{"model": "image classifier", "dataset": "Sentinel-2 satellite tiles (TerraMesh)", "train_examples": 145000, "image_size": 24, "crop_scale_min": 1, "horizontal_flip": true, "color_jitter": 0.1, "targets": ["main land cover"], "num_classes": 9, "arch": "mlp_mixer", "norm": "rmsnorm", "norm_position": "pre", "hidden_act": "silu", "mlp_ratio": 4, "layer_scale_init": 1.0, "parallel_block": false, "dropout": 0.1, "inner_norm": false, "patch_size": [2, 2], "layers": 10, "width": 192, "mixing": "mixup", "loss": "cross_entropy", "head_dropout": 0.1, "init": "trunc_normal_002", "residual_init": "none", "optimizer": "adamw", "learning_rate": 0.0024, "beta1": 0.9, "beta2": 0.999, "eps": 1e-08, "magnitude_pruning": 0.3, "max_steps": 21200, "batch_size": 256, "epochs": 37.4, "lr_schedule": "cosine", "final_lr_fraction": 0.05, "warmup_steps": 4240, "weight_decay": 0.03}
Rows from block 4 of a small image classifier, named by matrix and row number. Rows with one number belong to one neuron. Each number is 128 + 24 x the weight over its row's rms, rounded and kept within 0 to 255. All counts start at 0. Numbers have three digits each. After the name is the row's rms in percent of the matrix's.
After each neuron's rows are labels from the 100 images, of 14848, where the neuron reaches its highest value: "responds to" is what is common among them. Only what is clearly more common there than usual is listed. The data: Sentinel-2 satellite tiles (TerraMesh).
# fc1: MLP up (model.blocks.4.mlp.fc1.weight, 768x192), inputs 39-77
# fc2: MLP down (model.blocks.4.mlp.fc2.weight, 192x768, transposed), outputs 39-77

fc1.594 094:128181128143128104142128141133128128128157129163128129128144128128162203128128110128128128128129107151194165128128128
fc2.594 101:128166128129159106156163145094073128128138150126128128128128109182142128108128128133084169128113179128112128128124071
responds to: main land cover: snow or ice

fc1.254 110:159128110128124109132107128104096184128129128088128142213128122125164180152095135118128132131115097164128127128128128
fc2.254 112:128151112090158130128128140127125128153132149132117132139121090162096119128128083128129128139138166101137082063143105
responds to: trees; clouds; main land cover: trees

fc1.444 088:136128117102138173128128158065143107093137128128154128161128126162128128189109128105128163115097145171105128157158153
fc2.444 115:115135134128128154128104086142089198154128156139098114124117132128111116114158118135168084128147158140089073128128138
responds to: snow or ice; main land cover: snow or ice

fc1.487 123:106101148128126115128128128148112114128163132128128175128129128117185128128121122128125145121133128124128139155123141
fc2.487 124:128128093107146104128138121151096128127128153135147128099128156139119146156125128066147146072105150114128148125078128
responds to: main land cover: rangeland; bare ground; main land cover: bare ground

fc1.707 111:163128121111152128145161128128146153151128128117186195140135117125167128127090128128162125116128128153161159159174139
fc2.707 108:123131132090128105114128116133147078119128146107111156128087107128073150157126136122140150084126132160128062119094102
responds to: water; main land cover: water

fc1.457 108:162063089145138161115164128117131173097128148143146202171166125141128104111151157146128174180178165113151189120126128
fc2.457 108:128145098081094084128093118128133118145128128102144128135128125083093142173097128122128080096065155176085088142164128
responds to: snow or ice; main land cover: snow or ice

fc1.761 113:106135173158132113146128104151128156106146120115143128128156128130148136128118117128121165124128109114142128128128128
fc2.761 105:169122135098153155097092128128106128128128126174128128128128127132129148128122136088125128099081128085128156106128128
responds to: trees; main land cover: trees

fc1.625 096:086123128128153106115143072150143155106136128128164169140179128122141150116167135161138128180162085099163164098105155
fc2.625 074:139132128128121128127148149132070128128073128077082128128128128128142110128106163128153128128147108187128072150143144
responds to: bare ground

fc1.354 102:128128128146133138104095128068107174157123128105154123169128123168146156154110144128106171146125105139133130132128105
fc2.354 099:104111141105128123114108128142128128137133126157075128153055128128030124118128095167117129128128128092128165094108103
responds to: clouds

fc1.337 112:167142133117148128140152121083155128128142169128182194141128128115158135124117128140149122119118130122128138157158147
fc2.337 111:131128118093128092127131128161142086121128116128097152148097102127116128150094141126128159079135096128142065128079110
responds to: water; main land cover: water

fc1.724 086:128082153136128124108128163148143128161143192123128128143124082137203181161119128103188168099128111159099143128149109
fc2.724 084:171128138128142156101130162126115128093163092111132179118142125112128103128125179128088094135166083103095150114137126
responds to: main land cover: trees; main land cover: water

fc1.396 082:120099093149128110128116150128156128197128097124152128156128170128140160090108128103128119128152157091133128149128181
fc2.396 104:163150162139137128108112128128044117128139128074137137128128115115130141149112138128107128128132128152135136113130127
responds to: trees; crops; water; main land cover: crops

fc1.295 104:128119168158138128128128128157103116185169182165128121128128128128128128123159128137130127128128176218091128131154140
fc2.295 122:100128165128151126170110131046124083128113118120108130154102074114121161121110079082118139159128104121094132086118134
responds to: crops

fc1.472 102:169150124107123117158107167128128138141129164148128128158143128145162153159146118128161128140103128144157176144128128
fc2.472 104:141109147128120153131128128128128128128128151131119144129112144131123128128128126086135164114080141123120150093122081
responds to: main land cover: trees

fc1.643 104:099128128143128105194149100146144159128138162170184116116149150113187147126112118101165128115127107115128151128119128
fc2.643 110:130128091148128096155115156112078090128064099127154165147134125161073102128112128148059160115128126128154106128145071
responds to: water

fc1.45 086:128128128136128147128124180128172122182144117153128128118128164138128128164133128128139128128128127128128163128128128
fc2.45 054:128128128128090128128121092128111128133128150128127128128128128128036128130128128105169128128200075128128157128128148
responds to: built area

fc1.163 101:126109121134173181112130162104101128128153128133148128160128128131128174135128128128128088128179182122128128128128114
fc2.163 075:160063111185128132145128075128117124198128142078147128146128128128061156097098128083128123128128129111178095128127171
responds to: clouds

fc1.244 112:173128123152130180128128160114114145175143128165136135155164123166136128168127128128102161149157144147146152168165128
fc2.244 125:173128058128143103133128173065121118130110107128115149126151076128126162128111152144096128141080130097134138123161128
responds to: water; main land cover: water

fc1.130 104:125128154118170143128128152106128128145152128136128118161115136142128128128102107159109175171144113167128105111147100
fc2.130 120:119110128151107128112128148119128128128114094149118091119079144127120127128128075137128155120128111079072162142128149
responds to: main land cover: rangeland

fc1.263 092:128123128128128111098128139128104128167128149128203135128167128116147164144104134141118139119132128183138181128139128
fc2.263 077:095067088132126128146129144128150128128128130111120149128125128126101126128135118128128136141098110103176159144095107
responds to: main land cover: trees

fc1.610 114:137094128156163188140128116133128155128162135164116128135121083152128128099128203158125167162128146151128121128138106
fc2.610 121:092128132128112112149128128141131128128122118156152124127128153123128128143154122119144147128083138097107128102128128
responds to: crops; built area; main land cover: crops

fc1.576 108:115156185120173090143128095128158170117151150130136166140130128128128111128118093128155128142126100128128144128128178
fc2.576 115:162109105163148132096135118150113118170107128096128113146092100128133160144146097128128164132119101132107087128113140
responds to: main land cover: snow or ice

fc1.456 099:144128128128128160166128146116104128128128141128167128169111112128117128107103128147107131128119146153166112102121125
fc2.456 076:119128126128105128128128128128181160084128128128128128076128142111135086159128165137149140151128128110192131128149166
responds to: water; main land cover: water; clouds

fc1.409 098:174174105099128189128119206155158202194163152153128154169174144128128139103151128130128103122128127128128128189150152
fc2.409 086:074081128157128149130128164104128100128119138128159183128128128099159170128120128134127166158148141146128128141128128
responds to: clouds

fc1.220 103:128128128128114128146128128128130142243128123098173103141156117128184184128109132128100128118128103128128151136189128
fc2.220 091:128128136099128128132128128157125088128128128126128128161063128128081128128128110154130084140142121117102128095128128
responds to: clouds

fc1.376 086:100125135128149108146168112165150128136110170128128128129128126102158128097128149128127111128113077096128099128117116
fc2.376 087:128123075128107109140122150161128078087086072111129128152128128133075127155107147115064168122128119128157090128165082
responds to: main land cover: water

fc1.702 098:128141085128135124135125145135173128115141102168128150162128174129128164123128161094128117118150122106144128140177163
fc2.702 089:144128161126127128138171066092115127096128128103155143141128128082126128128127201128146128161128152169148134128128134
responds to: crops; built area; main land cover: crops

fc1.659 109:173128120139117128146141151128091140166128128169135146178128128171128128155129125129128146128183141164128184164159128
fc2.659 084:128128067128128090165128169069100108128111153157133185128128107115088176130128125118128128140079116128128151091175113
responds to: water; clouds; main land cover: water

fc1.513 101:128146183117096134166128108141094128141135123128146134116149077113175118119128128141128143128145128135101130164149150
fc2.513 089:166128152128097128126136128148108128121126129128128146120179098156128128134128128131128144145128182128104110111142112
responds to: main land cover: rangeland

fc1.320 049:128128128128128121128128128155140128128128128128128128128128128124128128128128068067127162128106187195100128128128128
fc2.320 032:128122128128128128128175126128192128157128128128128141077128128128003128128128128128128128128107091173128128128128073
responds to: main land cover: snow or ice

fc1.371 093:128128130114173126177099128173180128182147175133147128127128128136171128128128119081134128143118128115146165128119141
fc2.371 107:128128170169093128130099148104126122126128128095152141151131128128128094122156107125152137128138131151110072091149128
responds to: water; main land cover: water

fc1.71 095:124128128152128160154128128128116115147137152165128132137113121134195160150176092120195096128115128128128164128155161
fc2.71 081:128087166159128128093140125136102132128128108128141128139128128128091128128111178075128128128146083128114153164128114
responds to: crops; built area

fc1.198 089:128128126114128101128128128128162128128118128103122172134193128128148138097104131115128113164172128101125112139128171
fc2.198 108:128132157146120137097101165128043134160128150129115116088134085128160128128128111128125145125153063155128128130125124
responds to: crops; built area; main land cover: crops

fc1.413 113:201140117118186160128142137128128126112124136090142179174169128135122112128129157128150126121095128154111128168128128
fc2.413 107:098186132109156121116100127064155112117146157128133128082125097085088128144128128121128141105087122121128091128128097
responds to: clouds; main land cover: water

fc1.451 108:104128111122128110128131155128131166204128182133162128128165125111164191113115128095114111128130085153128147128172163
fc2.451 104:094128128123160128133150085145099072120157152101177172186128128128128131137140133128159131128117128126165067128128158
responds to: main land cover: snow or ice

fc1.26 123:116128104124167128169107156128128190158177128176142135126162121128110128119128128183117128161168150128128147157128128
fc2.26 115:111101128090128118108126080128109089131128128083128128113108116049128164128128102130141128096128113096133103072158128
responds to: trees; crops; built area; main land cover: crops

fc1.5 091:102128163128133128195128089184140128128185167155115134128141123128128128106128128156164124110160128123109166163165174
fc2.5 100:101149166128121132159125137129107124128102058128089128151122099128088133150048054106121172134136128111086128098112128
responds to: main land cover: crops

fc1.279 102:128108128161132089169147142140128146113128150128184123141154128135169139113098121102136123115128108114142175110128147
fc2.279 097:075128089128140111184133140080088101128060128133128128142128113175105122170126128182085173128138156143146106120128128
responds to: clouds; main land cover: trees

fc1.544 093:150153126085134145198128155081128126110163128131132141156159081128120140170120097118128128125099128159119128151141141
fc2.544 114:128163113128129128109073109149132179153134137145114128144145131128096134114133097119128088108133151128091083128113151
responds to: snow or ice; main land cover: snow or ice

fc1.703 092:128087155128099151106128128151128106158170142163158128128170069117181158186146131128180187128151099162094152128109091
fc2.703 091:148129128128128137115145128160084097128128066052124154140128137113117140128128128125092128104145112128128126128148128
responds to: bare ground; main land cover: bare ground

fc1.76 103:153099133128122176141128176144147128173135150128128145151170128134188160165128128093136134106128128149107128141170116
fc2.76 091:128128113136128143095128109128137118131128153127105166094128107151078128088177172128128122156169121112128132163124099
responds to: main land cover: snow or ice

fc1.695 116:140128143119134125128097148128148149102142139150169158128168128145128145114141115130119117102128156153145170171166141
fc2.695 113:128128131153143128128155128139132096108085151117128126083075081070153137198128163173128149123128128186167086094128133
responds to: bare ground; main land cover: bare ground

fc1.755 093:128144126129140187162147128128128130149130119169158128097128108124169128130128121128130115128131091101162102128159152
fc2.755 115:096121151152133093110117147159128085128103087128124106143155128149080117158088129102150154128150128128113132128091132
responds to: bare ground

fc1.395 106:128069141095125163128150128086128124132150128137149128128141092150138106149128119128128128167127128139114167122128128
fc2.395 089:111117150102128158128128075145124128164074156136129128081081128128124080136187128117151128128128109099093115128099081
responds to: clouds

fc1.243 089:108136128094128128156128072128128141212128157143128128128134123128160128143128102128132128112128076128139132128128130
fc2.243 086:162145108154104137104106170128128104116128128084128128115128131184128110100128128128117165128128128149086074128150106
responds to: water; main land cover: water

fc1.208 099:174150128149174145193128159117142152128179160159168139137128111143112137107117136156108128118128168128163128118126148
fc2.208 082:098128128173123103132106175128167159090128083128128138118128116113168136128129127128128172141092113114128138144147151
responds to: main land cover: snow or ice

fc1.767 106:128184128101128128173128128128128160128147145105113131128159128128128113128128131138180128128140146128137184081097145
fc2.767 094:178104128128174128128131128096128128161155128122118173128141135143132128095124119136151134117158113125108128128105153
responds to: main land cover: snow or ice

fc1.128 122:154121118137152124128135151092114128127155133100132153168147094158137179148156119138128143128117164148188147128115128
fc2.128 125:190136128128081179144128110143102125128102134128119079100128128131174128128165140105144161128128165157128101112202128
responds to: trees; clouds

fc1.180 097:116121096128128107174128128120059149128132128126130128128191128112112128154115128160185130128128128144176161128128128
fc2.180 096:128130104128128150054128154155087132128112122128137116140143107098072144149148099138128134142097085128147155128135126
responds to: main land cover: snow or ice

fc1.140 090:128128128128128155153118167133098128128128106128128128128162159121156142128103108128103128113128104123106128145128128
fc2.140 092:128095128124128149079128106128097128128085133128116136128128106170173160148147146151071139177128122128143076140102128
responds to: main land cover: crops

fc1.252 104:098128162103156189195165124129122128111128139106164101115172108096128128107188151175129102127150128128128126116157127
fc2.252 103:125128128137128071124140081178128092120120098128107143124130129128128136150062127096135128078142128145157129141051108
responds to: bare ground; main land cover: rangeland

fc1.554 119:100128167113183136140161111157151143163149177167103132140128128145114116128160128173128133160154110141114134143142154
fc2.554 131:092159128128136104131113118124113091104104128110099113142106128106117157130128065117128139138071110076083109098108154
responds to: clouds

fc1.322 103:121149157107176172178093128143155177090138174162128127130172128135128127128191121150165128172132175127139164118170174
fc2.322 104:104119145156145158093128118139130128185109106116111100141101119126115145144083093094128142156095128128066128104128147
responds to: snow or ice; main land cover: snow or ice

fc1.265 106:133128114126128169143193155147143120145128128139182128141130128139143128094128128102128115170128128128112127118128141
fc2.265 090:137131144128128133128135128120128112100108113120128089103125071128136095128117128093128128128128128193165067128128100
responds to: snow or ice

fc1.102 108:128128128143138103127128124153128145107154128128128128128133142128185205128128104120123128128123122134156137135113128
fc2.102 120:128128100128127140107128135101083128110116128145128141128128123146146153165128128101048157128115128128128128128128070
responds to: main land cover: trees

fc1.241 094:128128094128128128186093127161093201136149170152183138133128128128128139128095128129196128106128138128128189128128136
fc2.241 078:159175128128120104128169128122163128128128128135165133160138113181128084103157096128128128142128128129097130140074128
responds to: main land cover: trees

fc1.511 113:168108128112155149160155151128131143097123128128148124160145129169128152097128138131098109121128166157132177153164128
fc2.511 105:128128117122129099130140084117128093095128128128145128074078109128124100150087157162147128076128127144172098125129121
responds to: flooded vegetation

fc1.52 112:118128133128127166164117139128128107107135115128140128128110149128156134143129128125147128128127111128128126131169150
fc2.52 117:100118167153131109138128128143086128134163117117137113115123108128092095154112137128129144145145129108108151132084128
responds to: bare ground

fc1.392 120:158128119159113150120120151115110136163160118186127142179155128148128137161107104158099189134168121130146153159134118
fc2.392 121:128130085128088128128133166128128113116128090122124155129128128080122132128093158151117128129092126128158139135192128
responds to: clouds; main land cover: water

fc1.453 112:128115148123158079155128118141156150128175129137128183147128113149128128118128131133128151172147094117128128162136145
fc2.453 124:079131119133112114169137133128128113117108149127136091147142107112142160130128108128130165154092139122109126142094138
responds to: crops; built area; main land cover: crops

fc1.83 095:134113117094160128166146128110156142123150143136185181150155109143145142112160154128128128128141128128128143164150133
fc2.83 100:115088103128118108154168128135132067108151109116127162186128122165182128156115135120171140115128165117169128127128128
responds to: snow or ice; main land cover: snow or ice

fc1.190 097:106075136100106140206128085149128108128128109143128131117111131128189109145114128128165120111110123151128104128154167
fc2.190 097:151134137144090156084128181164123128128128128097153164103101148164128128152142115128128156128128148089128113112157128
responds to: main land cover: water

fc1.137 084:085126157113128129128161092148148128144137134145128128158179128128163167168149167111128156128195128128126151128186105
fc2.137 092:128116122138114124172128147090152145073158132123132128128112128110128105104104213128126168132102115118128163128128185
responds to: crops; main land cover: crops; built area

fc1.340 103:122128114083128128165117179120128145200158182160113147150146119095128143172119121095201128118119156128135176128128131
fc2.340 104:117108121133132163128128128105196128094179128128171171128132128137108128109150128128186151146128128102180123128111153
responds to: built area

fc1.390 116:117141166098133150173128126179137151112180152149138162128157114128125128092133177150181128128190128128084167128128160
fc2.390 106:112128172128157128128128125128109123120133089105108128128101103128090141146059112091139173126128095153105130119114128
responds to: bare ground; main land cover: crops

fc1.420 091:128128138128159106128128137184145166162149189137128128128128128128128123101148102091198155115128128122152179120083131
fc2.420 086:120076118128118124169128128093110114093072120133128150151128110128148128086128167128128126125136128128128120128144120
responds to: main land cover: crops

fc1.344 099:122128148128097138191128116125153174128142128136162141128146128136168116128128143103160143125129126112105128129128158
fc2.344 095:150127114128129128128161122137128128127111127128116092098139124128112116128152128144145126139128152128087128120128128
responds to: crops; main land cover: crops

fc1.530 107:176130090098128130183104168101128149159128128164118130148128128146149145172111128128128158138105099148118168128128128
fc2.530 107:140128152128128141128128128145142119120175140130124100128100121110055128110128080128128157137129128128083146072136109
responds to: snow or ice; main land cover: snow or ice

fc1.533 113:128146128120153144152145128101128128128207151128128128148156148187104110134148165176128128128197170144128167128128108
fc2.533 095:128142118079119128128128076128128098084128128128128128117091114089035156119118128128091115090128146131118128128197128
responds to: main land cover: trees

fc1.449 092:188128128153130124146102128093102181128116128115136128128124141167140166156123111130100163160107111148174165113128107
fc2.449 096:128122155128126128120124128129128153128138128169091099138069128142033128140128104150104132128133143118114160085112101
responds to: trees; main land cover: trees

fc1.321 098:091154152128128102140107134174168128156128142128124128128149130108165130128128101144148162106106107128137128128090128
fc2.321 088:128128114131150148085113128094084145077110098115174183128129128128128128128084128094098176128129128095128135132161062
responds to: main land cover: trees

fc1.171 097:128097128128099108104158083156140127109128153143149159146180097140128198148148170097175183128104115107090156144136128
fc2.171 093:128140128128088133128139169148138128111161082128078077134089128149128117129110078128087128128128113161128128124106126
responds to: snow or ice; main land cover: snow or ice

fc1.506 114:164148133142128175134128175125118128187146138154137136144128128141128137168128128117111128128161161151129131182144128
fc2.506 132:164123091126128105128121155012110117128128111150107138128145059133124153138125150147103128149099111092128131086128143
responds to: clouds; main land cover: trees

fc1.218 116:128128104140181122128128188091107128152154140098128150191148114173132188128168120128128116139117156128199123128116128
fc2.218 125:175128128128077155128144101128128128145116128128126079109110122128158106122138137133136135128128194158118123128181128
responds to: trees; crops; built area; main land cover: crops

fc1.711 100:095128115138128128199115136187129137158128164128186128120175128091185128128103128120128128128155114132125168128129156
fc2.711 105:139187128168142114128128116128128090128109120093151106153128128177128069116100064082128128159128099138115086128128131
responds to: built area; crops; main land cover: crops

fc1.462 083:128093082128104128148161101128087125159128161151177166168147128153146128128128128091161183102128128117128167145107128
fc2.462 098:107123128128069140114150166145162149131169056127122096128096128128121091128123043129056144163113128138072128110126128
responds to: main land cover: snow or ice

fc1.108 092:128085163086128115128182110135128128105126140162131178152215081128169168159128117129154140198128112128100147128109097
fc2.108 118:128160128133128075147105136138128109131132144115035135136137128128097128128125068125121145068128133132166138120067139
responds to: snow or ice

fc1.541 108:144128104119123154129128159107119128174151128162155138141142115128128114182116132111123135128166162139154113159135105
fc2.541 122:153159053107155085143132148066128142116128118128134143132170100118099161138129128128110128130104125101122152128128128
responds to: water; main land cover: water

fc1.196 136:128128139132160128099122123170128128128180122128137128149176128128133128093128167124141107145180135137128099128113128
fc2.196 119:128133156128145128160160106145105128128140155088134128151141111170106136108136128128160128176124115133128128111110123
responds to: main land cover: rangeland

fc1.635 073:128128128060100128128133089128128139128128128128128178128128085112128070128086083110128110128130062128128128159084160
fc2.635 051:128155128160128128128128128156062128128128113124159066089128114169183128188128157128113128128128113128128100107128126
responds to: main land cover: snow or ice

fc1.32 087:124174128128108105179122128128167179199128120132171128128174128096175128119082128128103128128128124109128171172148128
fc2.32 082:128133089151141152129128128128141083086160146128130167128140128163105114128169128128128147130158097173116099128130129
responds to: water; main land cover: water

fc1.480 118:174159128083123128150128128158128157152145128161116133128177128128128180128120106128185106099101170128128175148115156
fc2.480 106:128119128128128163128128158113170128087161128099128219108135143116081128128153165128128128165128102128128181155144088
responds to: main land cover: snow or ice

fc1.38 092:128128128128128121128202102155162154128113170116163174148177115128128183128173128092172141174128128098114162123130128
fc2.38 085:142128089128142125145128163119139146090128128128100123128084144134124129128120101128098128133112103128128128119123120
responds to: main land cover: water; main land cover: snow or ice

fc1.335 097:128127128128128117201128099150128128173151174128128128110128128128175128128128128101123134128128120105128149128107164
fc2.335 104:116128175133074134160128158098128118101077120123128119097128061128128091128128091128117129126128156141120105099147128
responds to: built area; water

fc1.742 120:136128128112165169154128133160171131128159121128173181166147102133128141127148169128137113128152126128128128154117128
fc2.742 140:087112128162128128184176101117138103086128153116128128106128093158154122128155138153116169128163130150129128144082129
responds to: main land cover: trees

fc1.167 088:128136128128122107149099164128128179128167139128161141163184136137136131126089110146158128128138104128166128129128128
fc2.167 094:137128154146140140122141128137127128128127156140106127147098079139035093144170099170103139144112128097128146065093106
responds to: trees; built area; main land cover: trees; clouds

fc1.628 088:149128121128160128105140136144121145165173128168128158128092128143115118159129119143121133124180158160136136181144128
fc2.628 112:128143109128142099128108146036128097128088150115128157127128078112101169128147096140128126146134128128120123065119187
responds to: flooded vegetation

fc1.448 093:150096156128105128160128118156084145144138113128169113126182128128179145128117112128128126108128128128115144137180170
fc2.448 099:115105128128130133100139137165115123135128174128120128112128120157112122135167140153122141173118142128105128132128101
responds to: crops; built area; main land cover: crops

fc1.11 102:109141144157128103173095101162128151155210150143114157115128086128158128128128124153155172134201128128107141154128149
fc2.11 123:148149120141087134128128128083146116100086111127128093109152064160137128108128091128136139126133151146119120084128140
responds to: trees; crops; built area; main land cover: crops

fc1.164 111:128128143128128130167128128148128149200133190146108128128125119118165193157128139079163157095128125166085134128128125
fc2.164 103:141104128139127128103128128107091097103128128092129124151153128136101128144128110109112111164154085170093125128134146
responds to: snow or ice; main land cover: snow or ice

fc1.754 098:090127129106118121128115148128128156145165125128173160154159096126128128128099128144134121128162100123128112128176135
fc2.754 087:113091128160151131116158128125132112098094171127116128154094096128075108126164128192124159134106128128128128077081115
responds to: main land cover: trees; clouds

fc1.345 114:137128117117102128128131145128110128165155134156128153128128128128128128174106152104145157115177152158127128142138128
fc2.345 126:158148074113188107139128139046133114128121127128111126124148088134090164128155145135109128167096128113095132086128128
responds to: flooded vegetation

fc1.459 102:128143128128103128128102125131087153128128128147177128159177128108128128102116151128189124128121211128128148154128128
fc2.459 084:096099065106128128128137156134139125164128152128121223128128145136061176128128128129078094169128128133128163188128097
responds to: flooded vegetation; main land cover: snow or ice

fc1.464 098:121153087128105128136128131166100165152150162158143128141165145138153141128104138116164112104129128128189181164161196
fc2.464 090:128128128128128143128155083145128128127128139128175118128088128128099108128195113128183128144108156092112127107128128
responds to: main land cover: trees

fc1.246 108:128128144128116128173128091132148147118128124128196113139171128117153155100128169128128128100128112128128149153142128
fc2.246 104:076096128128112100106128128113103076116084173133094094111114112104143128167128128200089142138119143136136134157128128
responds to: clouds

fc1.758 106:131128163100163128103182114174128128137114155096128150128128090128156113170145107135169162128114128164122150128128128
fc2.758 099:098128107130128128102110128131136074086141128110070127143101124105109145078132133128116128088140103107107144128149128
responds to: main land cover: water

fc1.394 097:146128128087108123175128128107128128128128144128131168139128119134128110185128128120210128125110136128146168128128147
fc2.394 086:118101151162163176070096171128117128114112154128150142130113128128131147128128128090147169128113128073113147128128102
responds to: main land cover: trees

fc1.621 101:128128170159128102154114099160128177118128128128162128128193150128169143113109108128109126111128107110144119169128128
fc2.621 111:110120126128148128121128128089088100128083128151123111128128098155137148173128159157059134128118150128128125122136096
responds to: trees; main land cover: trees

fc1.552 102:128128118106103154201128142128147133127145128102146135146163128128128114118104130128140124128124128118128128128112172
fc2.552 087:145128185162128149128128114128127115128128143128143160072096095128155075081136128160093170147162119128128128128148128
responds to: main land cover: trees; clouds

fc1.177 086:101142107094128128112128128134177143128110102123128179154168152121159166128128128111114110148128118101128126174174174
fc2.177 124:120128136145128128128139128145066125125128144134140128128112137141128128128133108134136114122129128145134129069128134
responds to: crops; built area; main land cover: crops

fc1.454 115:174109109130119137094128128128131131114119128128156152128120161113142159128090097142128128119128177152144151158173131
fc2.454 118:128099128119128125114150145172150094111154162117103154117111120107133119149158135152128163141128097102144139128128115
responds to: main land cover: rangeland

fc1.478 089:128128157128128138128107066144128128128128128128180128128128128120142178128097159135128144128128148186151165131150128
fc2.478 088:065077107136126072120147160128128098128150157128095128126105128128116128148130128170112134118128122120136128128146128
responds to: bare ground